config = dict(
    model='multi-label audio tagger',
    dataset='read English sentences (LibriTTS-R)',
    train_examples=15625,
    gain_aug_db=10,
    time_shift_ms=50,
    n_mels=80,
    hop_length=160,
    input='log_mel',
    spec_augment=True,
    win_length=400,
    arch='conformer',
    norm='layernorm',
    activation='star_relu',
    mlp_ratio=3,
    head_dim=32,
    fused_qkv=False,
    qk_norm=False,
    layer_scale_init=0.01,
    dropout=0.05,
    inner_norm=False,
    moe='top_k',
    num_experts=16,
    moe_every=1,
    expert_mlp_ratio=1,
    experts_per_token=2,
    shared_expert=False,
    subsampling=4,
    layers=8,
    width=160,
    positions='conv',
    kernel_size=15,
    num_labels=200,
    mixing='mixup',
    residual_init='zero_last',
    optimizer='muon',
    muon_scale='match_rms_adamw',
    lr=0.0049,
    momentum=0.95,
    nesterov=True,
    orthogonalizer='newton_schulz_5',
    adamw_lr_other_params=0.00094,
    grad_clip=0.5,
    steps=3200,
    batch_size=48,
    epochs=9.8,
    lr_schedule='cosine',
    final_lr_fraction=0,
    warmup_steps=90,
    weight_decay=0.2,
    adamw_weight_decay_other_params=0.01,
)
Rows from block 4 of a small multi-label audio tagger, named by matrix and row number. Rows with one number belong to one neuron. Each number is 50 + 10 x the weight over its row's rms, rounded and kept within 0 to 99. All counts start at 0.
After each neuron's rows are labels from the 100 clips, of 14976, where the neuron reaches its highest value: "responds to" is what is common among them. Only what is clearly more common there than usual is listed. The data: read English sentences (LibriTTS-R).
# fc1: first MLP up (model.blocks.4.ff1.fc1.weight, 480x160), inputs 0-159
# fc2: first MLP down (model.blocks.4.ff1.fc2.weight, 160x480, transposed), outputs 0-159

fc1.242:38 34 48 38 68 57 53 30 36 50 43 56 48 37 43 60 42 52 56 54 56 51 38 41 46 54 51 55 58 42 59 47 54 55 56 60 54 34 31 49 37 60 69 49 39 48 61 37 55 39 35 52 37 44 59 45 63 36 46 61 49 57 60 67 36 55 46 50 48 43 29 31 32 35 46 32 46 38 63 51 62 69 44 48 70 42 65 37 59 66 35 57 53 44 57 45 40 47 59 44 69 60 46 39 51 47 57 49 69 64 50 59 74 59 41 56 33 57 57 51 40 48 35 50 39 54 68 57 31 46 45 45 60 48 49 51 57 58 61 48 47 58 44 48 48 45 48 57 37 54 51 68 68 61 46 51 54 51 47 55
fc2.242:62 58 38 33 48 46 40 39 52 42 56 35 40 58 75 37 46 53 56 41 44 51 51 54 16 35 54 47 64 37 54 58 50 39 36 58 52 59 39 42 54 47 42 86 55 65 53 43 61 58 59 55 54 63 63 57 57 56 49 51 63 61 52 59 43 50 58 32 35 29 60 64 52 55 44 48 43 51 47 54 45 57 53 37 68 49 34 51 33 51 58 41 63 57 43 52 57 59 56 48 44 53 55 49 42 69 48 46 45 33 43 50 60 43 54 52 60 72 45 50 45 47 56 45 60 44 57 51 63 56 61 48 51 43 51 43 44 56 38 44 69 54 49 58 77 48 67 60 38 51 49 40 56 32 44 55 64 43 54 48
responds to: voice: male; the word "which"

fc1.96:51 62 48 44 48 54 48 48 43 47 64 34 43 48 35 34 59 57 59 56 34 48 51 48 41 56 54 48 49 39 38 64 72 44 28 55 42 44 40 43 49 61 34 70 43 30 44 42 40 38 52 53 55 68 57 28 29 49 55 66 50 54 51 50 58 29 42 63 52 61 69 47 67 69 58 75 57 51 41 64 54 42 36 53 62 37 40 47 48 52 47 67 53 40 48 58 44 46 55 42 42 51 39 34 49 35 39 47 44 54 62 44 52 53 53 57 42 55 34 58 52 46 51 54 50 62 65 56 59 55 52 50 35 67 53 49 58 37 46 46 56 51 52 50 55 54 52 43 54 48 27 75 49 59 44 48 59 51 59 67
fc2.96:45 43 49 62 58 31 60 40 51 49 55 49 42 49 37 50 42 45 46 37 47 39 42 55 37 52 44 49 42 52 38 51 58 66 76 56 56 59 51 45 43 47 77 51 57 61 52 45 43 80 64 58 41 61 46 58 47 34 56 43 51 37 74 54 54 65 62 43 62 58 56 52 59 47 78 51 47 40 40 54 48 31 49 50 52 43 57 64 58 51 51 47 36 63 37 58 60 44 45 54 46 83 51 37 48 53 54 33 45 55 45 40 38 65 54 58 76 50 57 57 38 55 45 54 48 49 54 42 54 51 50 48 37 42 56 53 49 58 46 58 25 50 46 48 47 41 46 49 62 59 60 54 49 47 48 42 50 58 30 25
responds to: voice: male; the word "i"; the word "my"

fc1.458:44 39 61 38 46 56 39 62 63 56 54 53 59 49 58 76 49 54 51 44 33 51 71 58 42 71 55 61 37 58 44 60 46 61 40 54 59 57 43 46 26 40 47 44 47 60 44 57 31 21 44 47 52 45 60 60 56 50 57 53 36 50 52 59 35 58 53 37 53 46 53 48 64 44 62 64 36 56 53 28 36 50 40 54 55 47 52 42 36 42 47 55 61 54 44 60 52 63 51 65 55 64 54 47 41 46 50 35 70 44 57 48 56 58 51 59 48 52 61 41 48 35 45 43 56 43 48 49 33 59 53 48 26 39 50 60 51 24 51 46 55 56 44 64 55 58 66 40 50 62 64 72 49 45 34 52 56 56 35 54
fc2.458:50 56 48 50 36 38 45 70 34 51 60 30 44 58 48 80 61 53 47 45 55 51 54 50 47 63 53 69 40 64 51 50 50 56 67 36 49 38 59 52 40 55 45 65 56 82 48 43 58 45 49 45 57 52 70 54 52 53 59 66 63 62 38 48 46 67 40 32 60 51 49 53 46 55 48 49 40 63 38 67 44 57 54 43 42 71 36 55 50 66 48 53 58 49 51 30 34 64 55 69 34 60 42 46 52 59 47 63 54 54 65 43 43 42 42 44 37 48 36 45 39 48 44 50 52 32 37 54 34 58 53 71 34 48 36 47 62 50 42 55 42 50 42 49 63 48 53 50 40 56 46 40 56 59 50 61 53 56 59 54
responds to: the word "be"; the word "to"

fc1.247:56 45 68 46 64 52 57 50 46 54 56 39 46 56 30 55 45 58 56 67 52 53 68 48 48 46 33 68 36 58 38 44 46 43 50 49 63 86 34 54 65 44 56 81 28 65 39 47 47 44 54 54 53 38 67 31 34 62 64 43 38 45 54 55 47 45 56 51 52 50 56 39 43 66 47 49 56 53 59 43 31 49 47 63 65 42 45 44 42 55 44 45 48 45 42 43 49 65 64 51 50 38 32 44 58 42 52 51 40 53 43 39 61 43 36 37 42 71 63 59 41 60 57 51 41 46 52 62 32 52 40 48 45 56 49 43 49 75 41 43 56 41 45 44 46 53 59 48 61 54 53 65 53 54 53 42 41 46 43 46
fc2.247:54 48 42 60 39 41 54 52 52 47 36 58 52 40 67 71 34 45 59 49 43 55 54 39 66 68 50 58 43 74 36 57 28 39 47 42 40 66 48 50 51 36 39 39 58 52 73 44 36 67 38 45 30 66 43 45 52 66 55 44 42 41 55 39 26 38 44 48 55 63 73 50 59 54 55 27 44 46 31 49 63 45 50 31 52 51 61 50 40 36 48 38 38 53 38 48 60 49 52 55 42 66 55 52 60 53 59 36 51 59 55 55 61 44 34 60 59 55 55 49 39 28 57 52 55 50 44 45 55 36 61 43 59 62 58 52 37 47 53 55 48 32 52 50 50 47 63 55 58 48 50 49 57 56 48 54 49 66 54 46
responds to: voice: male

fc1.112:75 59 37 53 64 49 42 70 31 59 52 52 68 37 58 44 40 36 56 46 52 63 38 42 49 34 46 34 61 54 49 67 67 48 61 56 46 59 45 62 60 40 56 66 49 48 49 40 42 45 50 40 54 61 50 47 45 50 61 43 40 62 49 57 53 39 39 30 43 42 46 46 45 52 58 65 43 48 34 31 60 76 45 34 48 60 57 50 44 52 50 63 47 50 35 53 44 62 52 56 45 66 45 42 58 50 57 59 51 50 55 36 62 46 40 69 47 35 53 47 52 57 60 44 33 62 22 38 45 27 46 41 50 53 53 59 59 35 61 52 34 51 49 59 47 56 69 52 35 62 39 46 45 43 45 54 63 55 55 54
fc2.112:55 36 54 57 48 46 50 56 62 46 44 44 45 54 40 48 56 46 51 52 61 57 37 47 62 46 60 66 40 65 44 58 33 55 52 48 50 37 56 65 51 71 50 57 36 53 45 44 65 68 52 43 40 69 47 62 53 54 51 39 57 45 37 52 64 44 51 63 46 47 66 54 47 50 41 46 53 61 70 58 60 50 48 49 45 57 68 56 30 38 61 45 26 39 47 39 42 53 48 48 69 49 43 56 43 62 46 39 60 41 39 53 55 56 54 72 33 31 52 45 39 49 61 72 36 59 43 35 52 46 45 35 51 41 63 64 56 52 45 45 54 46 58 40 49 39 56 68 68 17 57 40 48 42 41 39 50 39 47 33
responds to: the word "be"

fc1.200:44 50 43 67 43 43 45 36 48 57 45 51 50 54 60 68 47 51 49 57 54 45 64 33 46 50 38 57 34 71 33 56 61 56 67 44 50 46 47 45 54 44 52 62 58 59 58 43 44 51 60 45 50 68 35 53 55 39 50 48 43 43 48 55 51 52 36 53 61 41 51 61 53 29 52 43 49 58 66 58 49 65 49 55 50 41 60 56 54 33 36 53 36 35 50 24 68 53 46 41 35 50 52 45 44 48 50 36 61 47 69 58 40 34 53 58 62 76 47 33 54 51 43 50 55 57 49 52 43 55 56 53 30 70 30 58 37 72 45 53 52 49 30 52 53 59 47 43 68 49 59 54 59 46 38 59 47 77 31 51
fc2.200:41 63 39 52 53 25 58 46 44 55 40 50 47 36 42 75 65 59 47 69 62 54 48 43 63 45 47 45 42 40 32 47 39 37 49 60 46 61 48 48 61 48 45 36 64 57 49 47 61 60 34 39 43 53 58 46 51 71 45 55 45 52 51 52 38 45 64 53 43 57 38 43 55 38 40 52 44 56 55 38 44 60 41 67 41 55 44 55 38 51 66 56 50 59 66 63 72 45 57 49 58 59 59 58 42 54 53 51 40 53 38 60 49 45 44 47 59 60 74 45 28 49 64 28 53 48 48 55 53 40 48 61 59 45 42 53 44 50 51 46 51 62 32 55 48 31 51 19 38 41 54 68 38 50 72 50 57 62 49 42
responds to: voice: male; the word "said"

fc1.335:40 45 50 34 44 55 49 57 48 59 62 53 54 53 60 46 30 52 53 37 48 38 45 48 43 55 53 48 46 54 55 59 52 53 58 42 49 39 40 46 53 84 46 55 46 51 59 57 66 43 50 57 51 51 43 63 53 40 55 40 47 57 47 59 67 53 79 48 40 45 46 29 35 37 43 58 49 73 62 62 55 51 40 48 46 51 55 49 36 46 47 57 42 51 35 43 21 53 51 54 52 63 51 52 49 51 42 49 50 42 63 46 39 42 58 58 49 57 56 42 44 38 60 51 45 51 61 90 43 36 32 49 40 55 59 56 44 52 51 52 52 46 51 25 50 57 50 52 53 43 77 47 57 36 70 59 41 41 48 29
fc2.335:53 52 70 65 49 54 54 52 48 46 32 50 37 44 41 49 54 47 58 42 45 59 54 26 32 50 45 27 42 56 45 56 49 53 63 38 71 45 55 44 55 33 21 67 60 34 54 53 32 33 42 35 47 50 53 39 62 37 43 59 54 52 54 44 51 49 30 59 52 45 59 60 48 32 51 64 59 38 56 42 47 46 56 57 63 46 56 65 63 56 42 69 55 46 62 63 53 39 55 47 53 47 56 54 34 55 40 54 53 51 40 66 30 57 47 47 47 56 48 21 45 54 50 52 47 45 50 50 48 50 36 46 23 48 44 53 43 65 57 52 59 44 44 43 57 53 56 59 48 44 55 56 55 62 49 45 19 54 50 42
responds to: voice: male; the word "one"

fc1.177:57 49 54 61 43 58 56 46 41 42 43 41 60 60 45 61 48 42 51 52 57 47 57 30 47 61 42 66 44 64 39 59 57 44 65 55 52 41 44 41 47 51 51 51 52 62 21 32 59 50 62 32 55 53 64 53 63 47 51 52 40 66 34 54 48 58 47 50 48 40 45 50 46 58 50 34 58 54 51 41 51 51 67 57 53 25 43 48 56 42 66 56 41 43 64 41 42 81 61 35 48 47 40 55 43 59 44 53 67 52 50 44 43 43 58 43 49 47 61 65 37 39 41 52 57 15 54 51 47 46 51 58 39 38 47 41 52 36 34 47 43 62 47 53 60 46 40 53 48 65 28 54 73 69 46 42 63 62 44 52
fc2.177:53 45 46 46 38 43 50 62 41 54 56 67 65 38 65 46 50 56 52 49 50 54 38 52 50 55 47 46 55 43 36 45 54 72 46 36 49 50 48 52 37 52 55 44 33 48 44 44 67 46 38 43 34 55 53 53 31 32 57 30 54 32 48 56 57 54 61 37 48 47 60 53 64 42 20 46 82 43 37 55 52 39 52 50 52 52 22 33 42 39 27 62 53 61 52 53 54 44 50 49 47 45 47 26 38 29 47 64 57 49 44 43 52 40 49 54 35 29 43 51 46 43 46 32 53 38 63 48 49 47 47 50 57 37 51 55 55 43 47 61 65 54 48 42 60 50 53 53 55 59 33 46 59 46 69 52 35 40 52 46
responds to: the word "be"

fc1.394:42 67 46 56 55 66 63 50 67 61 55 60 43 57 51 53 62 40 27 30 48 47 50 47 53 54 60 59 47 46 49 52 34 54 41 39 56 38 47 32 61 61 48 59 47 53 52 54 59 45 56 35 63 72 56 65 62 58 44 73 60 57 44 47 45 64 48 53 41 45 55 47 31 35 58 60 29 47 55 53 48 62 40 49 45 53 56 47 43 52 49 59 22 63 55 59 63 51 36 35 36 52 71 48 39 45 66 44 72 65 33 50 62 57 49 50 62 64 47 47 57 50 39 47 54 48 50 36 45 59 42 39 38 53 45 59 43 47 61 56 50 39 39 54 38 45 41 51 45 48 58 48 34 37 41 36 39 55 30 54
fc2.394:53 64 42 44 42 40 47 57 59 58 55 58 52 49 64 55 53 50 46 43 56 33 54 62 48 70 36 51 27 61 47 41 56 50 53 45 39 59 61 39 42 44 35 69 59 76 62 61 56 55 50 42 51 55 45 59 45 60 51 50 52 45 43 46 47 49 43 54 49 58 38 53 37 48 69 62 53 42 41 47 48 61 46 66 44 59 41 71 58 48 55 50 61 22 46 42 42 74 64 38 43 55 53 31 57 57 56 54 38 46 62 49 39 28 59 50 42 65 45 48 34 59 43 43 53 44 38 46 49 36 38 52 50 45 59 24 57 43 45 64 38 36 42 60 25 59 66 39 52 53 49 45 55 59 54 55 41 62 36 55
responds to: voice: male