From a checkpoint of a small multi-label audio tagger.
Model: 9.44M parameters, log mel input, arch conformer, norm layernorm, activation star_relu, moe top_k, num experts 16, width 160.
Training: muon at rate 0.0049, 3200 steps, batches of 48.
Rows from expert 1 of block 4, named by matrix and row number. Rows with one number belong to one neuron. Each number is 128 + 24 x the weight over its row's rms, rounded and kept within 0 to 255. All counts start at 0. Numbers have three digits each. After the name is the row's rms in percent of the matrix's.
# up: expert up (model.blocks.4.mlp.up, 16x160x160), inputs 0-79
# down: expert down (model.blocks.4.mlp.down, 16x160x160, transposed), outputs 0-79
up.82 102:128112134082135152132110125126108085139095173123159109111136126108109185161105146130109135082139156093128147133113180119119129152137141123115130103138148104117137139141167113134109140129144131138130118119138166106103097147082149177123110150
up.83 105:123167148159122143056146066137178121111155149125103151099126181120134138091155101170117121148162109120156128116144119100107087113119139124146145098106174123142142120154133133113139124095130154125114120144085134092116158104173118114133131119
up.84 101:141124099095125128142176131066142131115137107140161126139149109110118121166148140143123074097106140113133111099117144136183129116123098124100103093063165121110128110141164136126143134138132160092109108126109140124135150140124176099114092102
up.85 108:118127101124133196119142131089114143147101118111110120179157132114147178136124141163141142124138137093133129114171133096127100126115093109158154128146126159109126161116165086129098130144068104110158144136139153137090079128129105083176117149
up.86 129:106148148114116135152155101118108173112124106141136131115068100113134119088138173121108124145150147070165115111114118173106107116137140104139160129132134188129102081133129145141092122131105124161126115104133120107129110093132131147114127146
up.87 133:118130108152149094073115122087145147096127097153140142116155108122147103140133104141159147138169112120060103137132191126131153125118103151125119122114129106099131149097118119103144127120155077158134156107136136145156133133124127161107091104
up.88 100:139132138132139083079097155107098132109113153171150081127121107110122152123170182141111114116103138123145101148131100138113110108143112085108085154147152105124092096117127097115108136126126157111140194117130117123168129131106117119132099151
up.89 105:149163140166142133116151127129161138140127135137159121125124159131118127157140134170102124083114183126121102125116140074132129127163119140101126171133107123169132144111148104137142140144159117126150096093141160135133114114121126135141138150
up.90 104:145137107151106070111110105159119126141106105130110161143124160108142117119132100177117101162120126182126188125142122074116143103128163116180122130092138094119125100139081150115162107122110095124149141105122117098128166119123095172102106145
up.91 089:134140122132090107148074106156117091157102150186172127164159110145111129143102132133185109127132125107155103109137106123120078134128153124104174120138182110105118138146144162152119127148101128132123139107107116162114153114097111151117129170
up.92 072:134133133090125138183126127177131163138105127112102119158129139073084123100138177133144107146144153180124096128106109134134075113127140110109102158155143174100122119135178117121120161119157150131142113156098148168140140106146106089134095133
up.93 113:181125109121156148125124129161125142099119153103110131112131125112134119172153106147107134085113097147096169138129114153092105141161135111123184137136123115072133161108168115117144104153114139126145121140143103145088123123176088110184114159
up.94 050:121116132115121126122158129168146136142157155158144108156105095132131108137083118139111101139136143152107133118105101139123091118161152119112157159129144138124190126120105132144086141080094084112134152151073172155124152108112116169151099126
up.95 100:134125125148131132142144104112102118118140089120114160135140141155147155141155145080154157135127164137107167126108142114159116145141080140137157111154155117085111123110118153151090086136134105127107150104112142094127128141155137117108125107
up.96 100:118101127191135142133100114096086101136120137115175153121116143172111130082122138123127147161135116170120130149131133104096094111138109135130098133158132141164124144147075131156159180164119084163146126132109124114177108105104134150103153117
up.97 064:115147133147125169132150127139143145137125103134138186056082134130145147182114142118114121115105143112154105130122129140124082114108165125126148115143158184132128168139132118178144172110158111097118103123143182111052124129152147133159134116
up.98 058:096106121095101131108156162121142114116128133163146134142156109137120181137111125117164075145145130132103130135118087163101108087119149139124156106145170137145124103126127123145166089138098102124105134155109179092139122102159158122139146137
up.99 043:107100133100116106138108122129118129107141168156109104123122106147137159154129107110153107135112097097112143141169135112141123134157137125063130160163107132153126134146111136182114138110116153082138117134114095143131125158087113155114117160
up.100 071:135105140160113159138110169087139137110127096120147114132110137146122123130083129119147094117165116147137142105112111143093102177144131085125073172143179153153158130124081159121145103153110156157132140148113106132135139127135149117143089123
up.101 095:081127148122137107137136118096113085154163119190149109087116168134080130137151135145159120087144127118123166131133104121082138107107122134109099168144116090088116106125134137129191166145097116153140139147114124143151166118151134076110148145
up.102 105:123089121150140117130192126109145108130113144146166103112139112137136129102147150121155114134113104155112155146116127136128126119150062115116098153142111106140124150107116119179094173125109138133134106126159097113072123161193162094094152104
up.103 120:122143138117136107180096126115125128126120157102145153133144089169130102106132125091127142124123137142089146115134123111163103068124152093093153155119132093147120112110061147114160120145146173164129146100116069121118154122142095107146139121
up.104 111:135084091139119126118122117092168100166164143150100119130147161118104115093158128140132146125126103117122163103112082134128179128123137110143096107190136133166122130127126159124091113142083103130153155103117160102117123128120112088115099111
up.105 118:146099086096144109135115119134115148082151112143130148152156130133149115126163116138159111061141112137147142177113098105139105110135161092104087159150140118096151122135142092136093153122131148148123106101113139134121157093100137104124153166
up.106 106:127113103151099113099121128119164122084114130122162149127103116165163147144107122127111134127119170129105118099162177124119122111130153117167114152151183117107116145117074163119115124109151122134143134137123182164129130089127111108134151149
up.107 110:140134077085117157109112076124160102116097143086130125130132088129108089184166120162155141119131127114123137108151115183128099104129150083128093141150149111131142118117156134116137135121165091132120155134153112156130157142153118148109094161
up.108 102:155135100108124132081128110142120145117135110142116133118127077191150091092143116135111137077123180164133158143118126164106162161112080121152095093125101121114125113164136130152137120124153154115113105159164125131135117133140106143141152106
up.109 103:124124124189129135115092171114135162164155119144126144119169124093096122095126151137160124116140139128096080143116112097095109179101137115140155113147064143135165141173124123119122105102153144140110105119116153126110090091123146134121106104
up.110 109:071110123069116081153138100094187133155132128114117111106149141110126072154098163132126108145152105108104128149147090087175090115167106111139103087145117137168125108105166103111129143120144138147115161141153091139124167106120086130131102149
up.111 113:146110093135091145084076122120137089170108116128110122149110117124127102125134162149201112119108137113080145134135127093116123114128123130165095059139105139157105126130165136123153175145114103142097087110141139140130162136157100133079102127
up.112 116:120101077100128146118111115110118142111132123103124114115143143107126108131147124126110136112134106113116147114133133100137111134132188114192118114118123071144117120175151137161083133106129117156144133150125175088119150143079125108103150162
up.113 099:143128110150139102146115117163172167136147118102140121132110143151159170089109114157145116110163098084140119117144149132098132115086107108087152109132123112166110080148133098069133156140096103100146162111133111099109153155107141121131168111
up.114 133:067121153127085128125112104117146164117132161125120122052113101111142136105141160148113136103118175124131157136120099171145108128114137099135119094121128167100088099124112161115116145128114109146130105133135156099119183154134133152167125148
up.115 148:153097108122155145090178119113150106115168125103168118161116123116103132120113107128129162155165119145135136110145103100151124117147123070129093132129118120106120135082078112123119134122150095158135126110104070133091141107166111133116129128
up.116 134:134129103089155130199116121115148126109124116160134125116078111089113113087113122142094136089195172147155148124120118100097116167153091088158167146127150113141146103166131172094103142138129135149111120129119109154129117101144089156140204156
up.117 127:153161134132093102152133124142100135129108135130140147129132104152118090156137153121132143099082114124099154132133122129111146113094132143153098152106099129089146136156097127106132106144139134134099125153131109108108143147162081127073121152
up.118 113:168133103130135149127197168107136091086115125113109121145167162118155133111072134126097124146135152115164139172116160105092129118127156150130140108146175128082116125161143128109107083113118126142125116133156126120090140105115115114128073122
up.119 081:118108108156139121132119088145141130130114139153116132119109129156145118157131134129113132085135151125150137201122122094143121129103110107154135135132210183129079128138138111098117132077097117131120172133157141086153149136102124154145148109
down.82 109:123072136147125134169119146136130112083143134101140129158191110119083099135104116156095145170111151123157130128096121146090127151160125128176139126131144114095129144143132113141124120073114081095147078149125189145078100127136157128095140142
down.83 114:117117097128147145167066136180133053141109119121117129156096124135133098117123142122110097154118139080151115100150087146130110153137132125101114118119122125161124110103126117133131103146107141122096125146132076118123082137092110126075128142
down.84 102:093114134172154109125149121139128070147139143144148118135085101112138145102105098144118181144139164134108119135141090091114118115151121112137117132177110164088177173129126106156125140143113113132103170135148143099137114121122141125120143109
down.85 115:103133140118131128139136150154140103137191096145148117136077131105164099125076136130095135128142104084133138130149134111081153123136141126124128104156133145153151096126131131120130125109145117151145115144134084138149159155145126129106083142
down.86 127:099121168136140117125119127129126134122163119108133138126138144123136091109133103112153150117089132155103135138156162109154142142121120155112104169150119136125088134096137146141128066177129095116176110130141117132122130117121108124138134093
down.87 126:124111157099130131068075122087110130112121090143143144138123149131113152184144097159153165155100150096152143091136105138134103124162132085135096156124130162121140115110123136069111151119134105150105113126174183118135160137174157125130135168
down.88 105:119094137157181139173148150117162102153120123112126114122077141174149091169091114139122132102166114136122110119115084103074121118087129138136101105111129136160121116114122146141172087142155104141119175150148138129143137099143155114122128143
down.89 110:150096108158173105141158128181105120118139132136142124117114114088145165141132144086120113155137175166171086148138144118128131136130136142141148126135124103152142140094127117098111121161109138191134153128110106124175123129137117121082096105
down.90 095:110132097150143118165131119129104128128097118148069125147099136107154149104131114109126095148159127074180146136143151133127102132123138119150117126091125110136164150151136155135086160145117119141082144110150157145085151152172091132100144135
down.91 093:145161140153122132132105095164135098145122118118116115139140169112138117085094113164166130098051161128123112146063147122159153109118122098158116102167117157137109161133126107142136100131117163094080114109153149152101062131098146119110111115
down.92 066:149112110165146136125147130098115104127106085129124142137106141118132168118200121132062138168132184124079161146132125111117143138155127150125138159108143092141116107125129145139171142161162146146129177134154087144156133110121128127113102133
down.93 122:112122127130123112113085151125120181109062123110152130119168132129106138175097127080079118147131145111137128127118130152117130129152118142113126113088139138095122130138123121129117094092123136115107104145225133153095113105151159127152134159
down.94 052:126137092140148118102117153104131148141104121094101132110129141109112125105171133129124140095118183162122168131136156113114155127115153163141140147147151126115150120106129166120152098175127162107156125134139158114194133110075118128080147098
down.95 104:100135099101153136124124115107139113068111128129105125127151113097178114150145140137094136146125090118160163145086143115132183146150125132140111144121115119177105111125116126118103157089126148138118130123124106104169141159157127136140095142
down.96 100:093143087106144147109099102109135156170178112108121123126161131128127157097090155120086113112156131151161144109166153156138141147124133110129128185159128106121197160147131125074102137121127119122136108105146124120128141125136122111118142133
down.97 061:173147091119120103154168147105132116111159111153099132128180129106112115118131158130132132147138125147099121094105121129112129147153144190134128153132135104153151204144124134120105168161105110104129082137138137144137110145134128131067123149
down.98 061:120124049177114110142119115140114106112137171101107132148119118158113166100125092144137145116132126137116100111134117110126119152134128153172110117141121071168124132110119140143086137152092113123129106148204163134121097113136117117146178103
down.99 038:125139091184156147159198122099151072132141149103090135144121186061151130136134125113111147124120146154130124116134134151131173130162136131117146141160152110145170108145124143121129121173111151127154057135106129120114133135138133129106136133
down.100 083:135127096106110147145103154108149159138104087099105131121132116111108158139136137122105140130119160111197137157137096146143146115142128143125180175154130098131171150159102139157112139110110087080064100107138118160135115111131098150122191103
down.101 094:152142120095102148137127152123131170146141169095153126091176176120142112111139142157133143126125099145098135121111131141119138147127134122102108124133124111074178113113133170127063104109148177109117103141153117155115175116151124129120157165
down.102 099:136150148070152150114122130139122178120142128138132122097110136132145117113100141093110106163131138113148123105163156116119172110114117138104135110171138135109192160100137132132140106150089165127113110119115134122144119158095144127177087095
down.103 113:114133103126142129137135103119120078165079160136138129098147121126110090098121133173130136071160146136179110124121111122098177111134108128107134089102116136142135090121116146156119136130145122180121090119076153133149154150133114141122144185
down.104 098:103111058155160112153111155135117140139115123109142108096119150108093136077127108156115139158127191122158167115118112083172131135110120140125151135118132169100119082141140110123096130123128129115078111127128156115113146150115107126142159122
down.105 116:119112111144150135132113141137122105130096108127102119150088144100080153154151104132091122121132148154145178130098110100083132122121151146087129121141116129147127145125133141154102114104139154130155105118150139143130092115137095140100120139
down.106 102:110160093130184163100097108094138172158096147135136137097152125119135166132142152116131123158139165158117103125110111082083158138167119118103115089141134130127143129117132124139137097127138132169114158112112125088127173120119135124134109177
down.107 096:080113122174124135144107106131094157141102090120206135156136117112108124158127113147147134123112108154132160115107188103098103111113113096166115102137142125137136103100139124158135129135131103123082107110132117097121116177138112124112173117
down.108 100:146115160127139121139119182138110115131141148132125123141114100159157138105169096122147065133090086150154153147140138109131082135162132135158146129133126183163112105173118166111108075112079129151115143114111107121122111092140096145164137136
down.109 096:119135112102111158099125132105157133179119084133098127158139142120153169134101144143127121148051124096123158137073143127122139112103144181104135104133120146161134111141137138092134119101126119084149086112146149117120167100117172130128148123
down.110 111:131137161104141133126148133130142146147123123130087120159090140119115138109112152116126107131106189185081157139115111161112130113093134121128109134116129147143149099123127142142084158147116108129083107132105162155149174141135088132125073145
down.111 112:115159116118134133162136144113129129137122138148121117176103127128109145107144128121128152156133101173145124174159130165128100143127126057113171092151132124152133105139126080125094104107160113129082115111143138170145153148144130135108174108
down.112 107:171126107169106134151114124114131064123121114144120135150149131091137173131118128131140151161111150156113151146178108090173112138114126118115083160077132112159136146145120123128116126101134121115144129150150159102093159139127156135131103116
down.113 091:105115123120151156151121132121123110141134097123111140119151142117166135172102108132122098130111105077153095137122144104117076127142121105175117124153131149120136107155132123149170129098130146117094150109133205081146136133149114140114134137
down.114 134:134146158126097128115122129106134155125127112108077122095149158134103131139073120105104103140106124134126105100123144139118111136178126126164144134147131164107116150131135175119118111105123088132148141129107134098119154148176098125166139087
down.115 144:083126083088172148095141110142116168122182129114134109128124122135123145135061114092135110158147115146120130109145136090123172127154134119130116130138131109101123151133135168144118122126153128107158141111142154130088110114132083132117139128
down.116 138:108123127127163102208111147145123114107160127133109111056131147130140124106152113163144080124171124137177083130136136099107106086129124144159106196127128105150119106100128125125162138161125143125148142126106117115148104119109148125112138103
down.117 122:136124134136098140158082113147136132125100141125166104137161116141168103154118143102117089118095100112099150104105137173093100129151115119137146139112119153116177110098113130107146113110103185098110096141111101114146124141182093118136151116
down.118 119:136123115151131152115139141102148104088166113134164135102195119130151148070118147136118112151108179127146160168100129163135108125101118113055107131118127139140118118126119116125137109126103206131114151122141126116125134125134139129145158124
down.119 066:138110148163130117125154146111146099121169097147087117120127142099169133131145092183070147063147099107142135105123099096116144117174117152116132160111143114090157137083114146125106134109144104095117145107093146135141102111118105121152123148